A small image classifier, trained from scratch.
Model: 64-pixel images, arch gmlp, patch size [8, 8], layers 10.
Training: soap at rate 0.0017, 28300 steps, batches of 64, held-out accuracy 94%.
Data: trained on retinal OCT scans (Kermany 2017), 24607 training examples, 73.6 epochs.
Rows from block 2 of a small image classifier, named by matrix and row number. Rows with one number belong to one neuron. Each number is 50 + 12 x the weight over its row's rms, rounded and kept within 0 to 99. All counts start at 0.
After each neuron's rows are labels from the 100 images, of 14976, where the neuron reaches its largest size: "responds to" is what is common among them. Only what is clearly more common there than usual is listed. The data: retinal OCT scans (Kermany 2017).
# u: gMLP up (value half) (model.blocks.2.mixer.u.weight, 512x512), inputs 0-85
# v: gMLP up (gate half) (model.blocks.2.mixer.v.weight, 512x512), inputs 0-85
# out: gMLP down (model.blocks.2.mixer.out.weight, 512x512, transposed), outputs 0-85

u.386:45 51 45 52 52 49 53 56 48 66 37 49 33 46 22 43 35 46 50 60 52 61 33 44 47 37 68 32 45 68 46 67 73 36 90 55 27 63 27 45 53 81 62 45 51 78 56 57 66 51 52 56 33 64 49 41 52 30 55 47 44 38 47 81 45 46 73 52 38 42 51 62 74 60 53 37 54 54 61 48 35 31 58 19 32 51
v.386:51 81 46 57 64 63 53 41 46 45 32 58 45 57 44 59 57 44 71 58 50 70 34 48 48 50 40 45 50 46 47 71 57 51 55 43 46 48 65 52 55 53 39 48 61 55 67 59 54 47 50 56 39 48 51 62 56 29 66 56 29 49 44 28 57 65 52 68 67 66 67 42 39 31 38 39 59 84 61 37 57 62 40 35 60 46
out.386:54 48 37 39 40 40 35 53 40 46 56 35 43 70 56 44 77 40 73 65 39 50 60 55 67 47 64 37 56 51 50 56 42 79 32 50 50 56 49 47 45 40 41 36 68 41 61 48 63 79 39 50 67 41 53 46 41 73 49 37 44 44 64 66 46 62 74 61 35 45 45 34 56 64 43 57 56 49 59 42 43 62 64 67 42 65
responds to: finding: normal

u.396:57 71 54 45 67 53 45 47 21 51 32 55 52 71 34 51 30 49 60 62 51 58 49 61 60 46 30 49 38 51 57 81 38 56 43 51 58 76 73 42 23 52 51 42 38 51 44 26 35 46 43 49 49 70 41 72 51 53 45 63 41 54 44 51 44 58 29 53 70 42 55 54 41 59 58 44 66 33 41 51 50 65 51 57 37 36
v.396:49 50 49 54 34 54 62 49 31 59 74 40 54 26 55 66 52 47 42 57 60 30 83 52 62 56 48 41 55 48 28 41 37 54 56 53 58 52 42 63 61 37 59 59 68 28 37 45 45 41 56 58 55 64 61 58 55 51 09 47 66 47 50 60 53 51 50 43 55 49 31 59 37 45 32 65 60 57 50 60 56 25 29 62 41 55
out.396:35 54 66 62 46 43 57 59 45 54 53 75 72 52 45 55 53 60 75 62 59 53 35 48 62 66 82 43 48 52 69 71 64 62 39 61 51 63 30 51 48 49 48 59 30 59 39 43 48 49 52 63 52 42 58 33 53 50 45 53 42 43 50 49 63 54 45 60 45 35 55 61 77 47 64 50 69 59 39 57 46 24 39 64 42 48
responds to: finding: normal

u.177:60 63 38 56 56 71 58 22 58 33 63 76 70 52 43 42 51 39 51 54 56 49 45 68 38 55 43 67 36 43 66 53 44 79 20 47 64 53 38 47 55 37 46 46 34 42 63 62 52 68 42 33 63 55 57 60 68 63 50 47 67 37 57 52 50 55 68 50 69 09 21 47 55 46 56 46 56 57 25 26 44 35 60 75 60 55
v.177:59 47 31 35 76 31 59 71 34 50 38 65 53 57 32 38 16 51 46 58 36 41 51 45 26 63 35 41 37 40 62 44 52 48 37 49 31 37 50 43 36 76 62 37 43 77 65 53 55 51 77 37 65 57 48 39 53 54 56 68 48 52 39 54 53 61 25 54 51 28 65 34 41 35 43 51 59 48 51 51 64 58 63 47 55 52
out.177:52 61 34 63 62 61 65 35 62 53 40 54 55 65 35 71 42 57 75 70 36 36 45 49 51 48 61 51 54 24 47 48 37 62 72 52 34 42 39 45 44 73 43 30 57 43 45 36 36 61 28 48 45 60 47 41 51 57 59 74 66 62 56 57 55 40 43 41 56 46 31 44 24 56 53 49 70 56 82 67 57 23 37 29 48 50
responds to: finding: drusen

u.388:64 69 42 50 59 67 48 27 58 32 48 60 49 61 41 52 34 40 57 38 44 56 40 62 38 63 39 60 47 50 67 38 76 61 27 46 35 56 57 51 55 52 44 65 55 62 56 52 42 65 23 22 28 45 46 73 45 51 56 68 61 52 68 70 52 68 48 44 40 33 31 47 60 49 51 47 62 65 43 55 60 56 57 57 70 61
v.388:66 41 68 51 66 57 39 52 58 58 37 63 39 67 49 46 24 52 56 77 50 43 31 59 49 51 42 48 40 65 52 55 62 70 38 61 48 48 43 45 58 43 48 40 51 60 55 71 62 48 60 41 48 27 47 34 42 50 50 69 39 44 62 57 37 55 66 24 38 69 37 38 66 54 61 58 41 74 34 50 73 31 47 80 74 44
out.388:43 43 46 45 53 68 47 41 58 65 58 43 49 69 54 50 33 67 52 53 31 47 70 44 56 56 53 51 51 38 56 38 25 47 53 46 37 56 50 46 21 42 43 42 73 45 68 52 44 49 53 67 56 56 46 28 58 43 31 55 52 61 83 43 55 21 60 38 42 37 38 46 50 49 52 58 50 38 70 51 61 42 32 26 38 48
responds to: finding: drusen

u.119:58 65 52 30 43 39 24 48 43 57 21 70 50 78 51 35 40 47 62 44 43 81 44 45 58 40 55 34 51 48 61 69 41 62 23 48 58 47 46 41 55 42 52 47 57 76 42 54 42 50 47 36 60 62 21 64 49 67 49 65 41 46 61 66 56 53 53 58 47 65 45 47 57 77 76 51 44 47 39 67 53 43 47 51 67 59
v.119:51 44 57 37 72 50 36 46 60 38 45 68 38 69 40 52 32 41 62 42 27 52 57 43 62 43 38 39 54 27 58 65 66 63 19 38 69 51 55 47 31 38 19 48 69 58 20 58 42 45 45 21 53 52 47 78 60 46 65 71 47 65 42 37 56 44 61 71 48 59 47 56 65 63 42 61 47 53 45 39 58 43 31 65 59 61
out.119:39 58 48 52 56 54 56 68 47 57 57 51 41 53 43 64 63 58 52 50 55 25 42 75 54 46 65 28 52 34 39 60 51 78 45 41 52 71 64 47 34 60 57 50 67 51 55 63 50 53 60 57 39 36 56 57 31 43 64 55 48 64 29 55 25 50 62 53 40 41 48 27 62 82 63 56 50 69 40 55 48 59 62 56 83 45
responds to: finding: normal

u.288:51 69 54 50 60 76 50 35 68 61 36 42 33 51 23 50 49 42 45 28 41 47 41 50 54 73 42 55 53 24 57 59 58 47 53 35 38 52 68 41 31 33 43 58 69 44 47 71 47 66 36 53 25 41 51 59 44 44 53 92 49 43 62 43 70 51 51 53 63 49 43 63 29 28 49 31 73 58 46 41 46 57 50 52 55 41
v.288:43 51 47 50 69 54 59 49 64 49 52 55 45 43 48 58 44 31 51 42 57 58 45 45 54 54 34 75 42 49 52 56 45 42 52 43 40 52 35 43 41 44 69 40 63 55 45 48 49 68 16 31 35 68 66 28 46 61 60 53 56 56 52 61 54 78 41 47 37 40 50 63 61 42 49 58 51 55 42 40 63 50 50 48 53 54
out.288:56 61 45 52 53 64 46 50 56 67 40 68 48 45 53 35 30 42 65 44 50 54 43 34 52 68 60 57 50 45 66 68 54 58 74 57 58 31 51 49 54 52 44 39 49 29 68 27 37 23 42 58 48 60 49 43 43 56 45 64 61 70 57 54 43 50 42 26 66 29 18 53 55 65 44 43 65 34 54 39 58 56 37 38 55 51
responds to: finding: drusen

u.132:38 48 48 47 79 41 29 30 59 46 35 60 54 69 44 52 42 37 62 41 32 62 46 47 43 41 32 54 37 43 51 75 30 53 52 60 61 53 59 34 38 52 55 36 57 67 47 60 32 55 49 27 59 51 37 60 40 69 57 54 46 44 46 54 47 53 52 51 56 64 59 56 54 80 55 54 48 20 46 39 72 34 42 54 40 77
v.132:74 80 46 62 56 53 44 51 46 31 36 73 58 75 44 54 53 51 39 28 15 43 65 51 48 31 45 53 25 70 61 58 37 53 44 51 54 49 72 33 36 58 64 55 46 54 32 39 66 38 44 38 61 47 58 58 55 40 56 35 55 37 44 48 39 64 51 38 44 35 41 36 27 49 53 52 60 45 35 58 37 63 59 66 27 64
out.132:38 42 39 58 54 32 39 37 47 50 36 42 55 66 55 37 43 69 71 41 35 44 65 60 49 45 61 43 54 49 46 43 62 52 39 48 45 62 55 52 48 31 42 45 82 63 46 48 43 49 48 50 51 33 59 24 37 70 70 52 53 45 50 71 54 44 67 56 48 47 54 45 51 61 33 80 48 49 40 43 53 42 61 67 57 37
responds to: finding: normal

u.259:38 63 16 75 55 62 41 49 47 48 37 57 68 45 10 56 65 39 45 45 59 69 42 51 47 51 71 39 46 50 39 54 53 41 60 51 49 58 34 59 58 39 46 37 57 42 53 65 50 26 66 57 37 27 46 58 61 43 35 31 46 50 44 57 39 26 30 51 51 66 56 42 44 57 43 33 54 45 48 54 37 28 40 40 63 70
v.259:65 47 60 40 37 49 53 78 47 26 60 64 45 52 51 58 48 54 44 57 52 41 61 77 54 56 42 38 50 28 38 53 73 56 47 37 55 44 42 47 54 26 50 51 66 68 43 35 57 40 23 69 38 42 56 44 66 53 47 75 66 77 66 57 53 60 57 70 59 56 38 45 46 53 76 41 46 64 55 51 37 51 56 58 65 50
out.259:53 62 53 34 51 47 34 57 53 83 58 38 62 54 84 55 50 57 41 63 55 58 46 58 76 49 36 54 63 46 45 59 46 34 54 60 41 26 60 51 62 42 71 39 62 48 36 76 59 55 38 62 34 48 66 45 45 75 38 73 59 46 44 64 52 52 33 37 50 55 48 57 53 44 58 27 40 32 49 51 50 52 34 32 44 65
responds to: finding: diabetic macular edema

u.92:65 51 53 45 52 56 74 58 82 49 49 54 44 41 42 50 54 54 62 52 47 42 46 38 42 49 71 73 51 65 60 53 32 43 49 49 49 45 61 42 40 53 52 39 54 35 76 71 39 58 56 37 48 69 53 55 54 32 56 59 45 60 33 40 31 17 49 47 54 34 58 50 50 50 60 50 56 56 53 43 35 42 49 33 35 38
v.92:55 37 46 58 53 41 23 40 27 30 33 53 58 78 56 53 39 56 75 52 66 39 85 41 40 61 42 56 28 68 44 51 42 35 56 46 42 47 36 57 48 50 48 55 57 57 49 43 41 60 49 64 38 60 46 59 50 66 53 44 27 48 54 59 29 37 49 30 60 38 47 42 41 69 60 55 64 63 22 66 44 43 55 42 49 53
out.92:53 49 54 43 42 53 51 70 58 41 51 40 65 55 49 39 45 66 49 55 64 53 39 36 63 43 39 51 45 62 56 33 30 65 66 63 59 60 52 47 41 56 56 59 43 51 57 50 27 20 65 52 50 44 44 45 50 47 64 74 44 50 36 54 39 63 50 52 51 65 42 36 38 42 67 38 59 44 54 40 56 47 58 51 49 74
responds to: finding: normal

u.291:70 67 28 62 40 52 52 70 65 27 49 50 62 47 41 46 47 66 44 48 50 61 40 75 60 29 55 42 55 54 62 42 45 63 46 46 58 61 46 76 46 45 67 67 50 47 67 57 47 50 65 42 70 36 30 65 48 48 38 27 61 66 63 44 66 55 65 51 41 37 30 38 43 35 70 44 50 57 48 57 63 48 48 64 81 41
v.291:52 51 57 42 57 27 40 52 56 58 39 46 52 70 36 47 43 60 54 37 42 57 49 42 68 76 31 54 35 62 56 32 50 36 56 34 54 71 34 54 22 44 24 62 57 45 56 54 43 68 34 58 51 44 33 59 48 65 63 48 52 48 56 57 44 32 30 36 49 51 72 33 74 46 52 52 49 44 56 53 46 40 24 54 45 41
out.291:63 45 21 64 54 59 43 47 70 51 40 46 44 30 34 53 48 40 64 46 48 42 45 51 49 55 51 62 72 46 38 42 57 60 31 52 37 65 40 36 44 61 48 70 45 35 43 47 54 52 39 65 47 49 46 42 27 78 51 65 64 49 70 51 42 61 51 49 53 42 65 56 47 42 33 52 64 59 56 52 51 33 38 43 61 52
responds to: finding: drusen

u.415:59 28 51 55 44 53 61 54 79 53 50 47 42 38 35 58 44 48 47 50 41 32 59 57 53 77 59 72 51 48 65 42 17 61 36 46 61 52 67 62 33 46 53 42 65 51 68 59 59 54 57 43 42 45 58 64 50 37 43 80 39 58 51 56 35 44 44 53 66 24 53 48 64 38 67 48 49 47 37 44 47 49 68 56 52 44
v.415:60 45 43 27 33 74 42 53 76 38 72 53 62 38 81 41 34 47 27 31 54 61 37 63 39 18 18 52 49 45 57 43 57 57 62 49 52 56 48 55 60 59 55 43 56 62 44 21 25 45 51 63 64 30 39 41 53 46 49 31 50 56 52 45 54 41 68 25 48 53 68 54 62 36 54 55 27 64 42 65 61 52 20 56 66 61
out.415:47 51 60 50 55 45 59 58 61 36 31 49 63 44 42 51 56 57 37 68 67 73 38 21 64 38 58 43 56 60 52 49 55 59 65 38 59 41 43 52 49 30 45 38 48 51 48 46 44 44 75 57 46 48 32 45 53 49 74 64 42 49 58 58 29 63 46 63 58 56 35 31 48 47 59 42 62 44 51 33 53 40 54 44 40 60
responds to: finding: normal

u.383:68 41 48 72 50 57 51 44 48 52 35 54 58 47 63 64 59 28 58 27 58 51 48 37 39 30 76 35 37 66 62 51 58 46 33 43 46 38 26 40 43 57 44 24 60 75 46 46 66 50 56 21 41 52 51 65 57 53 51 57 25 42 44 47 34 65 63 56 55 35 59 48 52 56 62 65 51 53 49 65 41 41 68 56 57 58
v.383:25 49 49 65 63 78 57 53 45 75 58 46 51 38 56 57 72 37 45 42 49 47 51 48 50 56 53 56 43 60 47 71 45 40 42 69 51 40 43 67 44 60 54 33 62 54 54 57 92 41 69 37 34 69 40 75 66 38 42 40 52 46 32 47 50 57 53 45 54 38 41 57 35 34 40 60 51 38 42 36 63 62 52 41 54 37
out.383:37 48 47 59 39 56 59 47 45 74 51 67 41 61 55 41 54 45 38 36 59 54 43 37 58 48 48 51 53 53 39 46 42 44 59 53 45 46 59 46 51 60 68 56 56 75 76 65 34 45 38 55 70 42 34 44 43 49 49 36 52 47 47 65 30 34 50 40 56 54 54 80 49 59 44 61 24 63 49 41 49 52 39 38 46 70
responds to: finding: diabetic macular edema

u.101:38 58 43 55 52 42 59 30 62 63 65 42 67 55 58 57 46 35 58 54 43 55 49 64 43 46 52 55 47 46 62 21 60 49 37 46 36 68 42 40 45 43 54 59 44 44 48 53 57 45 60 48 60 54 59 55 45 52 40 39 52 22 63 63 27 28 39 42 29 49 57 32 53 60 69 37 35 38 39 61 42 60 52 60 42 82
v.101:43 55 44 54 40 33 51 18 44 57 45 35 51 58 50 54 36 45 49 55 58 57 57 48 45 62 67 61 44 49 68 38 46 47 21 42 41 51 66 28 41 56 56 41 36 39 41 54 68 35 52 44 25 54 59 40 51 51 52 46 34 50 48 46 44 43 38 47 59 51 60 31 46 72 54 48 50 27 73 61 33 56 46 40 37 73
out.101:55 46 62 59 46 23 39 40 44 35 43 49 62 14 57 61 46 40 42 48 39 51 60 60 52 37 60 35 72 43 58 59 50 45 46 44 44 39 56 61 68 57 31 62 50 49 43 49 61 32 30 33 63 42 36 56 43 57 46 59 44 63 52 34 49 45 44 49 55 48 54 53 51 46 68 59 39 53 56 44 30 44 73 48 29 53
responds to: finding: choroidal neovascularization

u.121:63 38 55 65 44 73 44 45 64 55 51 55 44 62 48 43 51 61 39 58 46 36 48 45 41 57 45 47 60 51 53 58 56 55 52 41 50 55 36 51 41 62 49 47 57 45 66 76 54 25 56 55 30 60 44 43 66 39 57 66 21 69 50 38 41 67 58 39 56 33 42 46 56 37 48 86 55 72 60 52 70 67 53 46 50 56
v.121:47 46 34 55 59 54 55 60 37 61 26 45 47 67 42 53 44 59 46 54 44 20 33 43 31 57 54 51 41 72 45 57 57 34 49 49 53 63 51 35 42 83 57 62 49 54 53 58 72 35 50 64 44 32 47 52 39 42 68 66 36 52 54 34 38 35 45 50 59 41 57 48 45 17 28 54 60 51 52 67 39 60 69 36 43 49
out.121:42 56 49 23 63 68 52 50 66 65 60 46 52 59 58 62 74 61 45 39 55 55 58 47 58 54 50 46 51 63 62 44 35 61 58 29 42 44 36 53 38 48 37 34 59 65 38 59 48 33 42 64 36 47 63 60 30 65 49 50 61 57 68 55 59 81 45 35 52 54 63 56 51 40 52 41 48 44 35 52 36 57 49 48 67 53
responds to: finding: diabetic macular edema

u.329:58 45 68 51 45 59 29 35 68 37 52 47 44 66 67 53 48 50 53 27 36 52 35 48 50 45 49 45 60 64 57 36 51 53 68 44 35 38 66 46 62 53 57 52 48 46 66 54 37 77 50 52 59 14 44 58 36 48 57 42 46 38 48 36 51 47 54 47 47 62 36 58 73 23 96 60 30 52 48 58 42 67 45 49 69 56
v.329:63 49 65 47 53 38 50 53 61 45 33 66 48 59 63 49 48 65 55 40 50 60 34 57 34 46 72 41 70 67 56 60 30 50 51 48 76 28 60 40 45 57 59 20 53 42 53 51 48 52 62 44 47 52 32 52 57 38 60 55 58 52 50 57 57 53 43 73 51 57 61 58 53 59 80 43 59 30 42 34 47 41 46 43 40 42
out.329:57 48 50 68 32 36 55 38 66 82 51 53 45 57 60 42 61 48 54 37 38 39 52 70 28 56 44 57 80 39 44 40 35 61 30 61 41 48 40 57 64 56 58 64 60 51 57 58 53 37 49 45 71 54 35 32 36 49 49 34 52 58 46 64 65 69 47 47 36 55 46 38 74 51 45 66 51 55 57 38 60 53 61 52 33 57
responds to: finding: normal

u.173:69 52 67 39 58 52 53 40 56 49 38 47 59 63 61 33 70 55 46 51 35 44 28 71 51 25 47 30 57 84 54 37 40 42 59 60 42 43 43 59 37 61 67 60 47 39 60 59 48 66 74 45 69 20 20 56 23 64 54 41 53 50 44 55 49 54 59 60 41 47 44 41 64 43 46 46 45 50 51 59 49 55 59 49 58 26
v.173:48 56 48 26 53 37 39 50 40 27 55 50 60 60 54 61 30 34 70 55 37 59 52 42 72 55 31 43 51 55 40 43 44 66 45 48 74 71 41 60 39 55 18 31 33 68 48 46 40 55 60 54 63 41 42 24 42 67 55 60 35 70 39 54 43 63 39 56 51 61 74 21 50 51 60 30 48 47 58 58 59 36 41 59 40 71
out.173:28 36 51 59 32 66 28 35 53 33 40 36 59 53 62 42 57 59 53 59 62 51 55 33 35 44 47 27 50 55 50 45 28 56 59 72 25 62 50 52 55 47 37 42 42 66 56 46 57 47 61 50 55 39 23 53 62 35 78 46 57 63 45 53 68 55 44 45 52 53 62 50 46 35 55 52 40 50 72 54 58 49 52 60 54 37
responds to: finding: drusen

u.9:65 71 56 28 45 51 28 51 37 44 54 48 36 50 26 46 36 48 56 42 43 47 67 49 58 38 29 55 32 49 45 52 47 41 50 65 54 54 43 53 56 46 45 58 48 52 23 22 29 52 54 59 72 50 59 38 60 56 22 66 43 68 57 45 62 51 57 24 41 35 39 38 54 54 44 46 53 46 52 57 55 39 39 47 25 40
v.9:31 57 41 55 58 43 58 41 60 71 70 49 42 57 65 65 46 58 33 40 50 64 40 63 34 57 51 52 80 71 66 47 54 39 59 55 32 57 63 42 37 51 45 57 47 52 67 54 43 44 54 19 57 41 53 46 41 59 70 39 48 50 68 47 39 64 53 51 34 57 53 46 60 55 44 37 45 74 64 37 60 50 56 45 69 59
out.9:47 56 52 65 44 49 47 54 41 48 59 42 45 54 50 30 37 47 52 45 42 43 44 63 61 54 59 45 62 45 78 44 28 49 61 38 53 57 40 53 41 31 49 54 49 65 60 48 35 59 54 45 43 47 41 43 41 47 00 52 45 61 56 60 52 33 40 37 60 43 63 49 45 48 45 45 42 48 40 49 52 34 62 57 44 48
responds to: finding: normal

u.405:76 54 38 58 73 69 56 31 67 53 41 64 46 51 27 52 40 31 69 58 36 39 63 60 48 56 55 65 48 36 68 58 50 71 38 42 36 47 63 44 46 52 43 34 57 58 61 52 49 56 47 31 49 58 50 66 48 59 51 63 55 60 62 72 46 62 53 74 37 29 37 46 69 50 81 55 48 54 31 32 66 53 44 73 44 64
v.405:49 21 26 31 43 64 41 50 53 42 61 48 32 76 36 46 36 68 49 64 44 60 48 40 51 57 39 48 55 58 52 36 39 42 33 53 34 57 76 41 41 54 46 42 59 50 53 47 43 49 36 56 47 61 56 73 61 41 64 56 32 41 45 37 65 51 29 47 55 52 26 42 28 44 57 32 62 61 60 49 40 76 70 38 62 63
out.405:68 55 39 42 43 57 40 36 32 61 69 51 68 44 19 30 44 56 69 45 47 70 25 48 67 51 57 61 53 46 59 56 49 59 63 42 26 40 41 43 67 61 48 37 43 46 52 46 41 34 57 55 46 67 43 49 50 51 51 70 60 55 43 59 53 55 70 49 55 23 55 59 54 50 52 50 42 47 52 39 45 35 34 43 29 42
responds to: finding: choroidal neovascularization

u.38:43 59 54 40 67 38 45 43 50 55 59 58 36 60 72 40 48 37 66 37 47 48 46 46 71 53 42 60 26 51 55 65 56 56 44 71 73 59 54 45 23 73 32 36 54 63 45 55 48 59 52 55 44 54 49 25 53 59 60 55 37 55 45 58 23 39 53 34 55 47 50 41 69 53 53 44 56 50 42 48 71 44 54 42 31 83
v.38:58 72 35 51 33 58 69 48 49 34 57 53 52 56 62 57 65 26 57 29 54 61 45 37 55 54 52 58 52 67 67 67 49 45 43 50 71 58 44 47 53 90 51 44 66 57 29 45 46 59 60 27 57 65 45 45 58 42 63 69 21 58 17 25 48 40 64 62 37 34 54 56 40 38 35 41 63 49 39 61 36 47 47 53 29 47
out.38:44 37 32 45 37 43 47 36 41 43 38 46 57 50 42 45 51 56 66 33 47 65 54 58 62 43 42 43 43 57 41 42 39 50 36 65 52 46 42 49 55 38 35 38 46 51 35 61 16 68 71 44 61 55 51 51 23 50 50 54 56 68 40 62 34 45 61 41 29 51 48 50 50 43 51 53 36 51 65 54 45 44 58 55 45 63
responds to: finding: normal