From a checkpoint of a small image classifier: patch size [8, 8].
Rows from block 7 of a small image classifier, named by matrix and row number. Rows with one number belong to one neuron. Each number is 128 + 24 x the weight over its row's rms, rounded and kept within 0 to 255. All counts start at 0. Numbers have three digits each.
After each neuron's rows are labels from the 100 images, of 14976, where the neuron reaches its largest size: "strongest on" is what is common among them. Only what is clearly more common there than usual is listed. The data: retinal OCT scans (Kermany 2017).
# u: gMLP up (value half) (model.blocks.7.mixer.u.weight, 512x512), inputs 370-443
# v: gMLP up (gate half) (model.blocks.7.mixer.v.weight, 512x512), inputs 370-443
# out: gMLP down (model.blocks.7.mixer.out.weight, 512x512, transposed), outputs 370-443

u.221:152102110131128119102115170090137105123132116118156091125120146124119123136148148083104106122132147142129082086115120104085150115072129109191149135162123118080091120141107102134151100108136146154120092130124147076102100143
v.221:157131141123162110165134083150139165137120122182158134135114114114139150143100103114127115149112078133123120088083134143111134127121113112147131175095115143109158140138132132095120099114154093150126098123094131147144090105
out.221:104150146161113121121129132122152135133105115093147141103144125115136130092113077095151118136085158144137084138190110097139137078059131089109171130139172138093135143168099118159178085170148126113111142115137106117110146147
strongest on: finding: choroidal neovascularization

u.402:112163134132120130117155120151054152150135121144133113123164159091091149128137096110124094128130079163153094120103111125122149119122129147126157157106180094121123170086111139176139129138105107133107110151095174121129127158
v.402:116150133096083147158167105121152138145091134138111124113108117138169123142115115133127149149138135125129110188094117100102146091096109148143109160090115116101135140094128130104059178130162154150110132143101100156157155168
out.402:109118109134171075149135159129122134134132166146141174187160120138133115150160101102111118141132159133120121115135115159117150167158157138118108160138089153142135144149100112130101123131158139110160109095143096147079093160
strongest on: finding: normal

u.394:145141116106109152143131117162114124120149131135162104143124140203117101089099119134154123161112111125151125125124094120102148112093173125127137103127158111125120090128131146145132128150131127090103112124124151098121151155
v.394:148130113109134106129135080096106149112126166155134112130123127186140129166142097149113071118125119094099146158116108110141134081159114153095134198173122148081142101127124139096069072075135131133118126099126100135184100132
out.394:147140150125128169124099148127158105114111099126061093137116133135133076150123118108073128159138135124112145110100120142143150128124135111099088060174140168136118146120112102123133127111079183149117103107133115145091128140
strongest on: finding: choroidal neovascularization

u.165:155076119103138074124092119151086122129117124131105147112128127179109157101119115149123152146153097122103050139184126110096111115092107113149133173155125172081137122147128149127128118143134114111141107166105143121110138113
v.165:137121117156136149144144145128102125129119125140139162128137115115098126119136112108108120152108105096126122110108131148140129166124071105110133110179102106148106114122176157132125127123137110107110124121101146155117106110
out.165:160155128125127135144135120120120131069134176143104102092104174116141101141132121123101141135071136160122080139141123114142134114153161127117116086114144134088122109147149117125137163130148158119144130102142091123187130219
strongest on: finding: choroidal neovascularization

u.73:077145076119146102107078159080134118095137102130124120169144129117126117159126146120132094140105084137166173093095103144130121170126175127155136106109085090115129130127116133121140123171095106125120143126132107143119124152
v.73:098164131137104111176130108112148120151151133141112094124111104153118132118126136128158103137149148093143085157167176139153111114085094164143138127054112112134117140132126149153121160159152129086089149120112108137137125154
out.73:119137113136102110084118144112078156077109110142084136144171121126107090130127097166122157125138102146090086134142144158048116127163116118133158123131130167132102133147129146129120121086187134152085163125088104153134121144
strongest on: finding: normal

u.105:127142156151118177110110118153104121122078089115137116088132117154140130122109154119104141112144116108131086093104130144147106154093121104148152127133122117134089136106169158125111137109126135092105115108136155110119127134
v.105:126093106143151114109139158120131113134131082136148159173131125145162157087139145129101130120131084093081149130116143099144114140101137145158155099132110091167070090171109157179150136149100101192122101147176140166114145122
out.105:125178142143096112108123163134115151152090139124166122126104145145125135156108108123160151131142110119127123156122104134131128105212152173115142146126132098124150141130112091145129162134157107129078169105131147145112144168
strongest on: finding: choroidal neovascularization

u.419:114104113104111134148112163119109120104132120147096121106102136151121128108146177150075155115116108107092091121125171122111070106124107109134128110151120107100052126111131126126103151115125120169150118142126102127133165121
v.419:170129111086157137137137072095089158133133132126134123127158137107090073096172101115102124135136140144140116152148094107092142147211161102159128144103104130114161123131153149107132089118153130130142122125125115122099145124
out.419:121148160136135147186131130145079152116117143120103099130119128118155168082091118089119130118164141133173152110133103133078154138178105084151172137144097136152132098135120123158123117127133160102118220150131126134151192127
strongest on: finding: normal

u.2:134125123145124092106126122113136104104126171149132164106147131108123092123069084113130100136125108133180078157094111186118103162083138116131125123125140119132097151088104144147142143092151164086132145090078137142122090127
v.2:183144092081165112105128160102108139100096145149115102135097148140110157113084150143111131144138126138069110139087115122108149132115152141111095114131132151073104123078100131120079136111108153137126131148126167101091132122
out.2:138122138117148114143104140132130111093143124128193108109130145134165176138122140151101154122117169169112112183136185147160143154071172128120103120096155099138129150107132143159162152161124105138085096134127095126145167121
strongest on: finding: normal

u.111:119104099092161153145140128144097063109128129135138160120169159133090127128093129138121136137102138132161123179117142136130148140095134152121129118132117122102104127136132140116093113129123120116146099113150138122131110099
v.111:149115095086120130113137139117085112150126137158129096134163107142101150133122155143126120114109111103120122119136123134094147128116094116116140157099115144104140107117096163146141115114126136158123109090123073140142106129
out.111:138124130143115143157124087151148109153165148141131119109134140118141109125096121155136137095160174141139129141075127110150105165100140115176120131136115117134072181116130125119121143137097135116124125088115166140147097110
strongest on: finding: choroidal neovascularization; finding: diabetic macular edema

u.30:113127134134104102142113091143105113143134122121132186159150109151123134123174147128079118114126150111115133104165136183082145097093162108137129121162119122127125114120122119184108129130129140091129085133158136094066130137
v.30:157140128114118136111138145143148121150141178145107134158151162079154164149106150140148114136147096118087161148140131144145126107152140117154150160138104102138134111102113152147151116102148130150093134111134142158169122143
out.30:108130090120115152083117122107113084120130136166113146089087121106104127127099151145132109107134141129119131101094141113129108129055112138117126131147158154182128110151141105096108149129123138144112123154162155115139175106
strongest on: finding: normal

u.438:155133132140169135122122110143101115110157111145145150122127140103135101150139156127129130148082081181128111107112131144096138106097141113101153148117127156117123138147129105096119147114144146140114123134154131069121073125
v.438:120110132102144156111107113127134109113136093124151103165130119119131119157097096124089103153119112094122148135102110147143120121126150151118136109116108084179117093140173139169148116120169127096156115161161136144161139164
out.438:116089102098122141121106178114132119150107114163143104130096164156140151165147135094110165134138108118141100138155153135133116140141085141137143097168132111082139161096149151152129120121095133114145142104099122136104134130
strongest on: finding: choroidal neovascularization